python train.py --arch="vgg" --model="image embedding model" --dataset="telescope images of galaxies (Galaxy Zoo DECaLS)" --train_examples=88335 --image_size=32 --crop_scale_min=1 --horizontal_flip=true --translate=0.12 --rotation_deg=5 --targets=["shape"] --num_classes=3 --embedding_dim=128 --norm="batchnorm" --activation="relu" --depths=[3, 6, 3] --kernel_size=3 --stem="single" --widths=[48, 64, 96] --downsampling="max" --am_softmax_margin=0.2 --am_softmax_scale=30 --init="xavier_uniform" --optimizer="muon" --muon_scale="spectral" --lr=0.0098 --momentum=0.9 --nesterov=false --orthogonalizer="newton_schulz_5" --adamw_lr_other_params=0.0011 --steps=40000 --batch_size=128 --epochs=58.0 --lr_schedule="cosine" --final_lr_fraction=0 --warmup_steps=8000 --weight_decay=0.009 --adamw_weight_decay_other_params=0
Rows from block 2, named by matrix and row number. Each number is 128 + 32 x the weight over its row's rms, rounded and kept within 0 to 255. All counts start at 0. Numbers have three digits each. After the name is the row's rms in percent of the matrix's.
# conv: 3x3 conv (model.blocks.2.conv.weight, 48x48x3x3), inputs 0-7, a 3x3 kernel for each
conv.0 098:115137143103150172154151163059133128171138136123117106118103126116101115115087121148151086088057105171132123182156134083063125136122123096142152131158140083118087210168106123153148088138096086021118126167255141169147
conv.1 096:111170152122139139132097083159086157143099105112151145132107160179180152119173155089130116132181176134111145092087109145127123120166177101105102116134093165141108151135103123097096183101147223132103181156140112135121
conv.2 103:137168160136118099111131100132113103113141111130128155117095107144144142160164179168130127131202176114083113132148130109129094142091161119119089116114106172133157136153154132089175123071113168164105187137085136113137
conv.3 096:145131125160136170130070120156071171194141097122127136138115083090102123096134145088174077087192096121100086146077137165129121116145170105142154107154140120119150130193033105245128051151150166152197091113116117147105
conv.4 098:089167159066112191144164133079119146091097095141162134132107115109106105142142143129117100176166125128113056132123091171079107140170108105070139091062131092078130135088172148077147175133167164146121092098096074058074
conv.5 097:122127162151182123134094134057135147138152094087096112132078108137101124102120111189083144088145124173131096095073087119131128153129110143105125161154130123078116074132123087169146109115088172102087150099111128155175
conv.6 096:121127123123132090111111100049172146039203133106181150165156129143145130145111098181122103157075075145110054107119080104097090063100095157124109159087110145090117146127148151064155100079127038044075126115107190103137
conv.7 094:153097120207144132156142130154137110158187151138110127057117145088141157081132160138095130103088103119083050105113165078070113100071177144101095142151134155168146090157173142200147143178121109161157076115185073135170
conv.8 098:159149118167138117114159136116115094108149092098185110126147149134145171129119157095132154141067127141127164132130099046135129117087176123137124103176160083178202116080152165069160187094182088145188089065179111073168
conv.9 102:189173166145075131149111132073168158160033183175110117110095160116088140124134143146115074145153157087133112184123164169110084123111100086065144126093129122149131180141121155172071124128097112111099145164087127146131
conv.10 098:151118088111122132095176158179098132088064098122166091163143078178136076117127079067106158110120182129116169127145147152124103152154146137120114114142134138147140157126052126043079143100169179128095159163173137100082
conv.11 096:110099086157146140149151186083159092110159109161124155107138116120123113124130145137082105105109122137100030114188204132098118061093104150149130098123103086068135187133127124127125088160137092088114165140113107142136
conv.12 096:095134145140144092157123060155135126125075025143147147119157155074105154085139196169143141126121147092100067145133106133187194103182159126183187144191118153150062127140115126144169155113148066041083084098109149153210
conv.13 097:171104117162141134186155189124119132096157155150163129155137126143129131153110102091106097116147134159173124130160132089150187107100144146142108160135105157118101150083124153080156142124171116122125162130117134154122
conv.14 105:069139164096191116103110096227188026110157088086116158139122086106091100133111103044131158125095140209119110122129115121140197127146167146124111154125076154089140120173169148110148114117128131160161103059101118146125
conv.15 107:117121128142129089122104125160148119119081118084091087168115112124111090091129130088124116122158144110132149130131123175200095133117098123128130101119131110128152112179109143136080154119076080123161131101095087107159
conv.16 104:115113118149126126164132122127134180185150062110107158126160171091079117053032096106106148142140117199156169118099095119121082087094101128116120109053044106098135098152148143172147110080109210158140108151104157136098
conv.17 100:113135119146090108147103141117065122121089153181115103103110117100107160107109128164128111094109108095107164140169174176156106111135130114083106115117132112149136098176125097081098097129132089059000151183162146186144
conv.18 094:106113103171190137090148159103127246088126185087062102122132131127120139153124137095040065144161096170134140109212245103135135125107092132149143104120161111055102103183167117151127146138145091075060130112143178154125
conv.19 107:103113180088153197151160150127134138146108089089125114111169185139131200154143137166131113125140103105140080146109114133112163097155158127174151135160126152140087139129156143152146116142152115068060096097081133121145
conv.20 093:151164087140126099107095119138114139177075062183110105114091142124105132119122124171150147168145115070139184108131105162119128163155125171164093186192137113111116138077105125120127104095176088094083099052072125076084
conv.21 100:099106067177082121166109179172068154052152165062245105099138099098134119130134119170158119166076145134073148111166118119179109167117138158129130137088125139122169125123104205075166177084174137156074122123135114110136
conv.22 105:136124105138166099115121110115083208110174123033092168133128160097148170088140174127104135085077069207113099110164146086100168166117130098116150100149136089127126187112068159128116173079085186135146147117117182089114
conv.23 101:169118118145093119165126152082072107127114149130057113082135099102190118134129112129060186091099128079088140116128132118057101180103138097101134130167150173225113161095124112114105164137073134102145138136151096091128
conv.24 098:151151126116107137110102174164157085145130162092117124144151162116142126103139134167088110187132087199184106072094116160209172153095101135134154133110174110097137140116101148157127145087084071076135101054079161142124
conv.25 104:140137141109153117145210171144094102101178124118127119156130122160126101113092133123113136096071075117148083164178132086141189125066160100089108105103109103122129127171089128094136202137092153128115133060067149078071
conv.26 101:138156131144154106118147147190077114152096095120132099131087093132094081176117083082106197129161129114094096130108116162126077175130029087103137104086153090124195138184120121142075098118124153168087128193119113177135
conv.27 103:094137082122111079144146165057153115177168085103172110119139165107107121140126108100089158084124158035074176162137086122094111135126108125130146140157115126144135189069167094108192112124167130089134091131164094117161
conv.28 097:113138116111085110132099096118052165183114193118133150193150137203167160144166188070094103158131092069128108179134121143145082126100110131093134161110122183112090148134105154148096210115117169191088182097081129108153
conv.29 100:108082130122083114129136120090109164238102055104204104141149113153156120123119117164127164047114135073099167188109112118216106093146125172141136140126128103125117064183097031161138089112150172180135114180132139082119
conv.30 098:120105090119144140178167133133106124110096146191105155158157177122094108102096102184139144086154186044073061114158138134145161164150151152166138117075087115089082131115108162115100179177144133171225115086125048079092
conv.31 105:136109125077158174155121120110063126164174141161104101133126148125136131092096082207157102102105154118103098105099119124128145067164151092134118123117103137139079154058102180087157113133143158185088141096094147131118
conv.32 097:213197149211126047123064053139126139119037090132144141122144140128153157152136171071182216141138105132072066101131158094131147147145110104083106117123138111137078113101061130128102151070140099129128094137139108156157
conv.33 099:166133149123138121111142116159043131113199131160105129093112153126127124119120159134147173097058087112115111157158097199129091128103107102083102121130151148154156155122048160146111136049114165142076060069106183188177
conv.34 101:107160136125148160158133138125099054201192089153141149128144157114105104080105121148097186088060173118184212156175192135140121145107093088068135123112127131116144091180140131125088152109100142153122122137186098089170
conv.35 096:124141117121104098112133107054122159114187093180165073145107157152110149148131106196071070154076131092078152104122149147150112183104099091099138079122126094108150082062201068098191082138177135096154100073159081143200
conv.36 101:140113112135143109133125096097089187096065255145094100161128137146127139145118147134140064131177097122160102103103166113114153109129123091104121094100139111093133201193051140199053117131089129096098136140107091115116
conv.37 108:096131156085144111111142092122175084243090115118127166126097114170099103130111111061079128082193110202192104121083145093141163116158100116161142109129131124098106111108147071092139120074107129106142119111089163126074
conv.38 098:157114124088123101080140189138145099126121193116118118170151168147132130126149137178163107092101020057099194106103113129114099120110094129152147150137110096082095102145150073139174109146134111102143129170130146158146
conv.39 104:143146113150153119149128142141130082091157123098227186147130135137143150129122147230203117189099063145138117150161107098198163109129154128125109097103123081101136108131100131093149127117158125168142157155143133126121
conv.40 105:127144122161121104147142154122169064122055198141087162091129099084113143078095129071169122166161103166159103108092151138077076146140065122157134089095115142135135173129134178113071138148066140100125170121112197125100
conv.41 095:131124118142101177096066108136143181105086145173157024082128127098137076088115078097062085133119065145219160143136142194128128156173140122143140166140145158120104136142110097107148123087109137118083116131135086126172
conv.42 096:116091141124121146165176173132122110079174157080069123134137119126109116137107115103130161098081158171114152097130082074117108141158123123090133151097104139164090026146211088080186075096108073095082108132093101142120
conv.43 099:114136158126125131105106119161180117113136096087119073113095105158154148142186154114111144194111082141091083096089058129135166101155122144150115169138114129117103151104163133105203115092140091131179107086137099138210
conv.44 100:129118162114160164096191171107115084163123084135104102130121131147126123139093137162152184077107138093133180057119128018135156075117170133135145144136108134150162091141130114138136171170120156131091117099074112065100
conv.45 101:118116151137154119118132133149191101192117125097103111120078072118102093139125129078090190079128114133119108141099090103064105138129168114148179154130149145110126059135156123160117151153138111165180107137162129118117
conv.46 109:138103082098124168138163116179120111019159157245054096160144127129137119156115104159101078120097168098200106124150138134106166098081132165140115104124126138108118099172145124143135059201087119158174172131112118150069
conv.47 101:151134140145077140127130118095156129075187054148127131124175082124108081107113118160134089216089188133135108124157128199116135140112123129112152116123118103123124188142167161121156095138152125177126152124139158103086