From a checkpoint of a small image embedding model.
Model: arch vgg, norm batchnorm, widths [48, 64, 96].
Training: 40000 steps, batches of 128, held-out accuracy 90%.
Data: trained on telescope images of galaxies (Galaxy Zoo DECaLS), 58.0 epochs.
Rows from block 8, named by matrix and row number. Each number is 128 + 32 x the weight over its row's rms, rounded and kept within 0 to 255. All counts start at 0. Numbers have three digits each. After the name is the row's rms in percent of the matrix's.
# conv: 3x3 conv (model.blocks.8.conv.weight, 64x64x3x3), inputs 16-23, a 3x3 kernel for each
conv.0 100:086058086143131110164148122084089145128097091138155088093106087082114116096128188181095165136142102076106083138104143117087138157161139126072057129136130119194205120144142122117103131108118088082080112100124144174174
conv.1 092:144116066160103112204142116081107144089109158108102117089109102094114086132107082194132210120126105162081102131126123126155123107125145100139147130143113193171062136080097158092104134128126101129145154158136166108142
conv.2 096:133184218161197202190193170134086101121124088070074082078094112043101117058107094123132085123126118126098106127108120135095132147141161116097152103124164129160132110138156122109107110127125129110094125114094088068110
conv.3 096:063120132081094118071102105101140156109078089149073089101088109133124111130139130110168102050091113071082090132130093141106092111106100123165131134146119120095080111150173092129138109089113131110087139123136135112117
conv.4 104:124089106121103089118080055169113044167224133111176215126139139122116084089092070126162082121107169089074234131143135109113146077090134107119123060102082085055088134101110134127130162141135134106158092119149075109152
conv.5 102:158097099134131134129128122150161176102108137088105129138120140120103118137119101124241121134158118167135122139130108140148127112119111077130132088176186164221228096142137109124154141150104088107096119132120131127103
conv.6 104:081064093123107147127191183112102088179154107105114087124128101105131135118155157103215088103091099069153130106151176123144130152161140100124100142148124151141143116110133138118136116131130111116078149153092140119118
conv.7 107:118134164088118143087126136170152113181156065177185090140113132114111132127124142089062114070161118098202033139150170129143140127156152195162142212179085162103101153129155134095138125128159141142144120158138125152117
conv.8 104:100139106144137105077086087113122148105126103138142095067086109081075115073083114129070100131171134195203156131114126149103076121087109127159151203206165129146151159135140177116106165144146105121188134109171135094142
conv.9 106:139114143176136109205171130188092119172097126119124121144153157130113143140102100149074084201123087119130112177134075153147116153124138148158110081130167064100107102132128093117130101109123176149110165149100163148127
conv.10 093:141116125158161134138144142135122066110095101142121110121116127098120147125136118171147117149117128146111073149141125111115077105111123154102160138111090143114094071127133101122126108119134129156111125127104083110114
conv.11 091:106143135111160144110125121129157213158135181134123132045069114102097112102140105094135152072160121069143169137125096132149134124177158095119172102139155093127146130146097117121113100123158158161209152149120147176130
conv.12 094:119105080118087091083076052149143141151142107108145125105103101103138149095070060102127124125129093099107078115112133107116116127113121131098112148133117126127133099107125119095114155134101071075121081096174177118193
conv.13 100:113114136055047097071074118115170157098126172210134151142143142096118094117111095092120125080096163209159156099101145122112160149147132095082082151095155154127132124120141143110163123148193132140111097100103089095058
conv.14 099:159154201158154134169178149132087125084055144141108074131114106115077095113114105130126142117063162157068098117113095098095106115100094132119062131076044114104099144132107134126121092105100110107103133133120138125107
conv.15 096:131104122113115079137110109145148107169155084126100073130123119177108077143100120125111149076128094132132142110117080111132122081133157125107101090128156069115138118105157113160171119145208134101064155143122163166156
conv.16 107:164151146144154163067107118105161161154098105065115108103109126171165141152183165151022124186138217140189141115129130100102127124128124153090091144097089130090109158130107128127098130103122101119162073118117102157130
conv.17 101:128085046126122061141116071173140166142135089133114147144106080153130090114132110202085123144123194216167128144149146122096142102119142159148139189132144064083175140120107172117115164134143126135122106123120108156141
conv.18 098:118127125154124103160142092165149143186147116130096105168143114128106070135092093098107076160089140148044121142119103122122115128137104115149113116133098164111104196146163143122112155119098166135063124093127093107125
conv.19 101:136129107114111154130145154108122107137117115112110103142128128155141111165117129097099172110108139176152146163110124168081098156100106146132108104086091137079107088198217121202222130171229109130154088110094141143065
conv.20 101:109138136087098146108125159123110078142128128150163112131132095114124143106104139186172134150122120177151122141157148105111134114113130136105081126114104184162120131120124114098108140116087116112097155132075137095100
conv.21 101:081074106086080105061065110114160166092110139090108186104140118093117127158147133061120204160202144145143071111116134112104155085095134107143113091109046101080041125151147114142166093144116098088110061077121135134143
conv.22 099:088093118106092076114098089185175183163178185108104183133148106085119137058114119051114064133167136114227190152149163101133191096120198178188139176181136157193152120119131174176162149169157123147156102123128103126166
conv.23 097:107149153063131138051094109087119108089103095111091120076082086131122081128137093182120095096130096122130104118146147131120142158133156122090138162140073160114082155135128126108091149136132116123146136111125135092124
conv.24 106:119136133122128131174176167114129185092100134147116074138125129102126144122183144077204255083149114119197159110118094142114084149142144087104104139125109122144117150123101171139124203126133102129131093079101126074107
conv.25 106:130125138115107106169144103085178124098164156135147169114150152111125128121104131182119150176047199185123154097119098112114095145122103129157178132129136112105073116121113117128116121118127113109082093103103117127145
conv.26 097:130115061128098101073078118115134139117137124131126147181176128157160120117143111101140175160147143131137112117108147117110098159153138103107097125123124160137189120103127069115156082094114153227182182181195183219214
conv.27 092:090131153104118147122155187131130098161191116127165127116142138135131118133122113105140126132144227150163255119114128123115139113129119096146154199175151181153120082156150092096117130120122175118135108129124157142140
conv.28 099:100088080077095108100136146205145154134100131069072064119154129091103122062096083182109129108072123095110185141164162122143126131127135128160110098109112110082095098140144158134197176162186124186188078174102094139075
conv.29 102:066054143074112187098185169097090154120148159154136119113132107130146119150149155173044117136091092080127130116129116168157107119101142119076113127155120203132093097118113131132146165151150156176157083077079092052094
conv.30 096:172075117122119132145145167124169119146123104169120088113124122125112068131116104109157121083113115151103098112138139107144138122123109091093148124081095137129085163108108154140130171166144106130120116096125132127136
conv.31 106:120133095086104099085129168131154122143087103164149146115108112138112144106142130037174203128206062102098117102110140140172132150112120115098092102086122118154139146120106118127107134118102129090131101120103139138115
conv.32 106:181163122127099116141127135148097118087146122124162114160155100189143105143141124166155092136101134074040178103100119127133145146155171086123177077135169131141146151144129125129113114093111108129143141151146144163113
conv.33 101:106147145128126111111116132051088164105136155115117117118132124141139117145129139042111133125121135119116158134134178151153199138120151073114114079114116101116140112116111092107132121134149112153147106143164120155160
conv.34 101:095098135088096128101107153160180134197199165203202124124106118107097119102111153129143105164192171193128141090102166129141203145160168175142151137166196145203155166136137140091118114095105130158156152145154098117144
conv.35 096:073115119143148120140114143100091133114102183085114175114110176114109162129138145132132119070128183072115141102135159129133144154153122117089132075090160076139131157200200119090116105103128105125113131215160178255160
conv.36 103:085145127112118124082098113104171126065143133077086135121134102145182156138164145081078120104084130096108120095116067118138103125142120087083115115150158102130094138127143118102107152133153135124114126140105152123112
conv.37 098:103134133088097122109124116058101086127127124128166154098104111111103115122115126139126112083085148093092103148109149101117118145154137109088110073086145128145116111100124108074149100117152107144123103143139160149110
conv.38 105:137165125184235164182172121102159166121119198151024083140150132141095084140118126092134083070087157120158092133108101131122104118170129085098143136121106168146101109133158147165145130148162097142121145117117082099153
conv.39 098:179125136161152143120170144137099129136155145083052084101106168115118141146160196095139123114124130121119102138107111105105144071085170125149144130129143152140130102139148083096132067120163153189103164188066135117061
conv.40 097:181160102131130108171208161099102102179157135133142128094077054125140120165199181178084117141118102085132101082111140105160162135153146142126096174172132138179155158150120168151114131089097103058164077082178082084184
conv.41 098:107185186065115108110080084091127127113116118160129133199139110199091083175128113111121150103122119138108120140125099136107136126156144115098111135127130135135108107127125140114090122108054121124188170163181176169237
conv.42 099:193144113166114136167087160125126135095109107097106128149140133095110126094075137109072050095129077054078137121122138096119133123154099156108124086131168081114178131144139141153167145146106170128132177162174124129131
conv.43 098:051072125098085098124096137078087098126128105135076068076105111066076100143106159104126139146149108132130072063084128098127147109109120093111108108133108151153108190151121206172130173175139143135132095141128139151144
conv.44 105:133148160113126143060084102106081113166168093151174098185152150144156185124144140132126115142088164201134202122163135122128159122156154179113157135082110053098094110146112121155109160130107144134165145125144069098113
conv.45 101:100152135159178147169162165084082133119089105178152108096114127117161143132141135099124143120105106142129152139081101099049090145079058176147154157131174119141161120105133147111127126092102125147162109132083115109081
conv.46 096:079114129066098134091102140150121093123143111173162127071102138063054113100092121149107099129147123146126067061095153071098161090122172136071088120102080038092104179139127125129125078122109141133125134123097083047136
conv.47 110:155131122155114117144132100114116171091091163122110139134144125115143126097122130192061100249117092176112115099120140127132136123133142162176153111177127084109108140143133132156149142131112175217140136158107115115107
conv.48 092:135108092158119094153108088137187179114121167111098129102132122091092116125120117230203176138140157098159223119125146102092118111093115204155163160153130067084094075114103148149120183073084134115132121139149097129159
conv.49 099:101116140119106134115152136155133143177100119139107114131148164117128173135104137229156111167100056075099091110126170107148137163165105106117115100124127087139139099111095132118102132124086118110122118166193105180226
conv.50 101:111079088090099115085088130175114071194179146114138125119128106146118105115142126127140105113121098093087057111129136094104108123125159169141084192137155111070146211195179161155144194209195152129118118133136120113106
conv.51 093:185114064154124093169128124107122137163182094080124077098099109130082109152128142155179215144169128079150117088108087091128114120129113147139134128147155075126127152112096111100104136167150138095123122150131120146151
conv.52 098:118143148128134148109122122101123133130180178099182180132163119100155164088127147151119080107133149098125106192138136172141154186128131107099100107133113077121178107126138093091095104121120172156125185176174159156202
conv.53 101:109121119105100135116060071112097093122165129084086106149158167118139109135141129082133191121190142089085049144100143149121134120089149160190142101141127105096078099124116128107090158158103159117110128109098135060060
conv.54 105:121141167066076122040072100126120047103150110150115112122107141119146215117106166184183146136149146143114121110163183067139134090165169090089119081129172115110140124130145100119140076117106098124132128182147136139140
conv.55 099:114095091108122099127107124133135110105122090155145125120093089136114080123133089114126129238150161207159151131133143130088159111087136128119135146151112181113112228137126125072129091078117113135201133081175128091124
conv.56 097:122118148133096102107121118151149125129145187085061126105083096097079102119102134120079120113063074105088118103080100084107116120109165116080157091064118092072129161170159189228217181150124137135111095089082118112086
conv.57 101:095107123095093137087105160161156090103123124099085145151127104188131129179163139128144130105164148051110148110174178104152193095159171094085105058116149094129128130148143140154183116152143087096109106099109080112099
conv.58 097:130120107107079072112088083120179141100113127108114170109099118120120096121111076172138181130111170103091158161133126148124119139104096088078107074085165122130185121134136135119156141103120140155149139102131129097092
conv.59 104:142161183169147156188173188141164071079168130048108202057155189078126147119132108119160120095166120083083139137150169121142160122109125107107113091083082097077084158154117151134127121152159114126099084122154098143187
conv.60 105:142135124129133112143121115113088082142153105086130158095077070094111110074091102175240137142255144070211164105117127123121127111112120157112177072086237048057186168126130155117128151122129113117113108130142112142137
conv.61 100:134149109175145094163146087165154136129152150154192181124118109110088100088101078124159128115138175116098152109097082137139101127119102157200145179193102151189105111093173127097121096061138159164131136181152114151129
conv.62 100:120165123089176128114137161214200155087094124099118062097089127127102114087093119119119104124185091130163082115154177113151153089099126103127130197172149152099102171133124146124109114143135094103127093106110106120106
conv.63 099:176140092159111123167144134133126106134102165160142176134120120100106089142128076156166177240109120103079151118115139158123125117133108133140144073129129156182173106114127112156123124159136093081111128118104129105089