Rows from block 7, named by matrix and row number. Each number is 128 + 24 x the weight over its row's rms, rounded and kept within 0 to 255. All counts start at 0. After the name is the row's rms in percent of the matrix's.
# conv: 3x3 conv (model.blocks.7.conv.weight, 64x64x3x3), inputs 60-63, a 3x3 kernel for each
conv.0 101 [126 145 146 122 147 168 114 158 136  97 133 131 101 101 115 111 179 159 135 131 135  96 142 135 159 169 111 152 171  89 172 140  90  92 136 144]
conv.1 099 [124 161 147 112 142 141 111 156 155  85 147 141 121 169 160 160 145 162 143 149 146 116 143 100  97 130 143 105 127 135 154 187 153 186 168 113]
conv.2 093 [136 138 163 128 130 135 120 121 133 110 150 153 121 126 140 124 108  94 147 122 129 141 113 104 132 137  89 103 109 143 153 152 145 131  93 104]
conv.3 099 [130 156 142 118 138 148 110 117 112 160 104 117 149 129 111 148 114 123 142 142 122 179 159 147 121 141 197 123 156 151 135 155 151 182 132  92]
conv.4 093 [120 126 120 187 143 128 162 145 138 138 157 138 125 130  99 114 103 131  89 124 138 108 134 119 150 144 125 101  91 104 130 131 140 122 126 103]
conv.5 108 [159 134  97 146 118  98 132 118 101 144 157 149 110 149 187  77  94 214 118 129 130 138 120 121 129 174 157 102 128 150 135 136 122 142 113 117]
conv.6 100 [150 152 133 132 146 141 134 151 155 125 158 122 148 130 130 168  99  63 149  95  61 135 126 139 147 117 156  79 127 110 126 163 170 154 126 166]
conv.7 100 [125 123  82 146 139  99 122 148 124 142 104 107  94  78  91 101  95  90 130 109 121 136 136 114 161 175 134 104  99 141 155 145 137 175 153 116]
conv.8 100 [ 89 101 125 105 126 150 124 130 161 127 143 151 110 126 134  78  93 102 136 114 156 126 138 155  92 149 173  94 100 102 168 120  86 195 145 101]
conv.9 097 [104  67  87  92  93 104 103 114 127 140 152 148 145 145 113 121 142  83 138  99 137 108  96 160  95 105 141 124 146 145 117 116 120 102 126 173]
conv.10 104 [147 141 118 154 156 124 158 135  96 101 101 185 141 143 185 127 141 139 147 137 163 129 133 138 142 105 130 159  83  94 123 105 143  96 120 169]
conv.11 094 [163 111 104 156 129 116 164 169 143 121 147 148 173 152 150 168 139 121  87 108 103 114 112 126 163 168 173 117 138 125 116 150 132 119 108 105]
conv.12 103 [130 119  86 145 123 114 175 165 166  93  87  82 143 118 111 193 147 121 160 165 143 140 152 133 123 125 135 141 127 136 149 142  90 121 156  88]
conv.13 097 [128 107 138 139  96 118 111 102 112 113 156 116 126 168  89 134 126  87 118 164 136 143 132 137 158 121  99  74  95 156  54 178 171 123 198 150]
conv.14 103 [138 139 137 122 135 130 122 133 138 115 125 111 125 124 160 122 143 133 171 140 101 136 125 140  92 103  97 164 183 132 141 116 107  93  92 159]
conv.15 099 [114 116 129 126 111 119 123 130 151 102  81 138 123 159 145 122 146 119 119 144 138 135 148 134 107 118 133 154 104 114 119  98 124 142 132 132]
conv.16 099 [142 147 146 149 161 154 162 168 171  75 134 146 106 134 122  96 115 107 125 141 114 120 131 125 130 134 112 121 128 107 119 112 122 146 113 106]
conv.17 098 [101 136 144  90 105 146 122 106 152 125 121 116 149 152 147 143 132 120 124 127 139 153 121 142 149 155 157 125 127 108 154 175 139 130 147 117]
conv.18 093 [151 104 141 159 156 149 150 170 163  88 108 140 120 160 140 161 152 153 146 126 106 117 158 148 138 144 158 137 136 104  94 116 120  97 115  77]
conv.19 101 [111 139 123 128 124 125 127 105 123 125 130 133  80  87 103 100 112 144 143 141  72 149 135  97 140 126 100 173 138 116 174 120  91 173 113 151]
conv.20 096 [156 117 118 121 137 111 160 159 167 159 126  96 129 137 103  92 136 146 108 114 137 117 123 164  90 124 178 114 124 112 123 126 115 107 114 138]
conv.21 101 [138 119  99 123 134 108 120 116 112 152 191 151 137 122 106 127 112  79 168 148 150 143 126 129 115 131 139  62  92 139 137 131 169 188 176 144]
conv.22 099 [166 117  88 140 118 120 118 118 124 139 116 132 139 106 118 138 113 116 154 124 121 127 133 134 162 148 154 163 124 112 164 136 126 170 156 149]
conv.23 097 [159 181 147 138 141 140  98 110 125 117 135 141 102 118 159 104 125 167  80 125 152  93 160 153 153 165 138 120  71  74 128 110 101 148 167 157]
conv.24 098 [108 128 146  85  93 149  70  97 170 130 105 116 134 118 114 144 138 144 108  89 108  95  83 111 104  78 110 143 127 137 123 142 152 116 114 137]
conv.25 096 [ 76 117 145 108 110 126 109 101 123 113 131 146  86 109 151 126  96 135 111 113 117 160 171 127 143 157 109 133 199 173  84 126 141 143 114 109]
conv.26 099 [162 147 124 144 121 116 133 106 107 197 154 142 152 126 108 154 136  92 139 165 133 110 133 122 115  77 120 139 124 126 144  92 128  82 120 133]
conv.27 099 [140 147 162 139 159 169 121 139 157 101  94 105 117  66  86 107  93 158 160 150 169 167 139 157 144 116 160 124 155 160 142 134 120 156 131 140]
conv.28 097 [122 120 124 103  96 112 148 147 150 120 137 104 100 118 159 126 166 153 138 144 154 112 134 103  75 103  89 100 146 159 130 128 136 100  93 114]
conv.29 106 [136 127 130 112 118 138 123 114 118 193 155 104 141 103  82 106  90 101  72 103 132  98 109 136 103  93 122 189 132 123 148 167 133 122 180 137]
conv.30 100 [117 135 102 115 105  71 131 149 100 146 118 137 147 142 175 137 114 115 129 145 136 176 124 126 187 128 113 177 112 119 168 122 154 194 168  79]
conv.31 104 [131 137 153 128 108 123 106 122 138 159 153 161 151 169 183 172 154 149 102 153 146 136 158 150 126 138 151  96  92 119  92 102 115 111  88  97]
conv.32 103 [121 125 172 152 134 169 144 122 143 112 102 114  91 117 133 115 101  67  74 109 157 126 182 153 120 161 140 155 140 101 139 134 164 134 170 180]
conv.33 109 [137  95 107 128 100 108 124 122 132  82 109 144  94 150 164 114 161 138 127 119 149 125 115 146 150 122 125 183 105 136 100  87 183  97 127 145]
conv.34 099 [123 134 179 151 122 123 111 100 114 145 143 134 132 126 111 142 118 106 130 132 148  97 136 155 100 106 121 136 144 140 103 137 125 106 111 125]
conv.35 100 [ 97 118 117 121 112 103 125 112 115 154 129 152 129 110 119 142 136 149 133 166 162 157 150 173  96 155 159 106 124 134  76 100  91  61  67  76]
conv.36 100 [132 124  89 161 147  95 170 168 106  95  85  65 136 130  81 134 137 116 132 135 104 103 137 129 150 144 135 168 169  90 178 162  90 183 152  87]
conv.37 092 [136 160 137 130 139  98 115 168 114 155 172 158 126 125 112  98  91  98 152 142 129 153 140 144 138 143 159 124  88 103  98 116 143 132 153 166]
conv.38 102 [146 126 125 109  86 104 121 107 107 129 106  84  93 135 149  91 148 130 131 149 153 144 123 142 142 134 114 166 156 133 174 174 126 135 128  91]
conv.39 101 [107 131  88 133 162 136 165 148 144 179 158 120 192 152 161 147 117 136 152 126 123 137 140 144 154 160 117 106 129 122 118  85  92 110 134 162]
conv.40 096 [102 120 132  90 106 116 111 102  98 139 124 130 148 119 105 165 131  95 180 191 190 141 155 164 110 115 121 136 100 133 174 147 140 159 147 170]
conv.41 106 [111 120 169 130 117 120 126 119  96 149 104 123 126 110 115 128 162 159 130 124 139  85 114 159 103 103  98 128 110 143  75 107 164 105 129 163]
conv.42 106 [119  69 101 117  92 116 153 124 125 116 130 150 124 128 106 100 101  95 143 160 152 133 163 129 114 124 171  92 112 123 111 123 157 129 131 133]
conv.43 097 [110 132 158  84 112 131  87 111 119 123 115 127 154 147 158 146 153 192 109 140 161  47 124 189  90  63 143 137 108  79 122 110 108 158 169 146]
conv.44 105 [166 152 140 157 153 122 115 151 147 197 155 146 151 144 151  69  97 129 101  85 129 136  96 119 168 108 118 124 109 148  91 116 127  80 100 111]
conv.45 107 [158 129 100 138 129 115 142 144 121 103  77  61 123 130 102 159 141 120  80 124 161  87 108 145 117  83 122  75  98 140 118 105 106 128 132 150]
conv.46 102 [ 83 119 156 103 149 165 101 141 165 119 148 172 125 160 149 151 167 119 147 155 109 143 135 105 154 114 136 160 133 109 150 128 102 132 109 135]
conv.47 098 [134 128 120 159 144 112 152 141 126  97 134 122 145 110 126 162 122 116 159 112 125 168 148 126 156 126 105 107 144 136  84 131 139  56 101 105]
conv.48 102 [ 76 114 147  87 108 151 100 114 134 103  86 123 104 102 131 200 171 128 164 100 101 142 143 129 130 135 113 113 128 128  83 129 127 108 161 153]
conv.49 094 [125 160 160 151 117 112 154 126 109 128 149 141 142 121 133  94  98 110 141 141 150 165 125 130 143 123 104 125  81  92 129 109 132 105  98 130]
conv.50 098 [140 187 126 135 172 146 122 152 159 145 124 137 133  91 139  98 107 145  86 102  88  87 140 125  64 151 177 115 122 135 101 132 156 137 171 145]
conv.51 106 [134 134 148 119 121 134 107 130 124 104 135 150  98  81 158 135  62 102 138 106 126 158 110 107 159 124 108 123 139 149 149 124  96 158 103 114]
conv.52 095 [113  89 122 160 117 142 177 143 111 152 155 135 169 145 150 152 128 136 128 128 120 121 119 107 103 115  89 139 120  88 148 135 115  98 117  97]
conv.53 099 [133 133 133 117 106 136 127 107 137 134 104 113 137  91  97 106  96 116 163 131  93 166 135 104 106 164 174 161 134 186 157 146 136 159 122 123]
conv.54 103 [162 161 155 124 116 131 114  82 135  85 148 132 111 158 158 156 160 141 136  86  72 170 118  52 169 144  67 132 107  98 131 111 114  92  87 100]
conv.55 105 [105 108  64 113 137  99 141 166 140  89 132 151 155 144 116 146 127 146 102  78 105 137 112 122 158 127 127 151 127 197 146 116 155  93 124 125]
conv.56 103 [186 125 151 162 106 102 137 105 123 125 119 175 132 130 175  97  93 135  92 110 120 108 156 152 121 198 153 175 164 134 129 142 169  74 115 129]
conv.57 097 [109  92  90 124 115 104 132 106 109 173 133 139 149 107 123 142 110 148 108 122 133 118 146 151 157 148 170 168 144 153 167 168 146 161 122 139]
conv.58 097 [170 134 138 184 162 165 164 149 160 148 130  96 131 156 154 112 174 173 146 119  78 174 164 127 163 139  99 172 150 146 124 115 115 112  99 120]
conv.59 111 [117 122 149  99 124 164  98 108 144 119 119  78 144 132  57 153 147 108 103 158  94  77 123 104  84 103 100 101 127 137 113 190 124 166 149 104]
conv.60 097 [139 123 147 125 117 138 121 131 119 124 129 118 144 136 101 124 137 105 167 119 121 151 150 125 146 122 152 168 137 111 139 116 142 124 117 139]
conv.61 094 [181 172 169 156 129 130 165 121 136 122  84 113 103  81 112 116  96  79 148 152 186 152 137 173 143 159 165 126 105 107  88  90 106  94 106 114]
conv.62 102 [122 124 132 137 142 127 153 159 128  72 115 130  90 109 103 131 115 119 114 147 129 138 165 149 175 172 108 138 129 100 140 107 110  97  71  90]
conv.63 094 [107 112 182  91 120 158 116 113 131 106 107 101 150 172 119 155 149 141 103 138 142 101 162 161  83 122 110 106 107 122 101 121 118 135 127 124]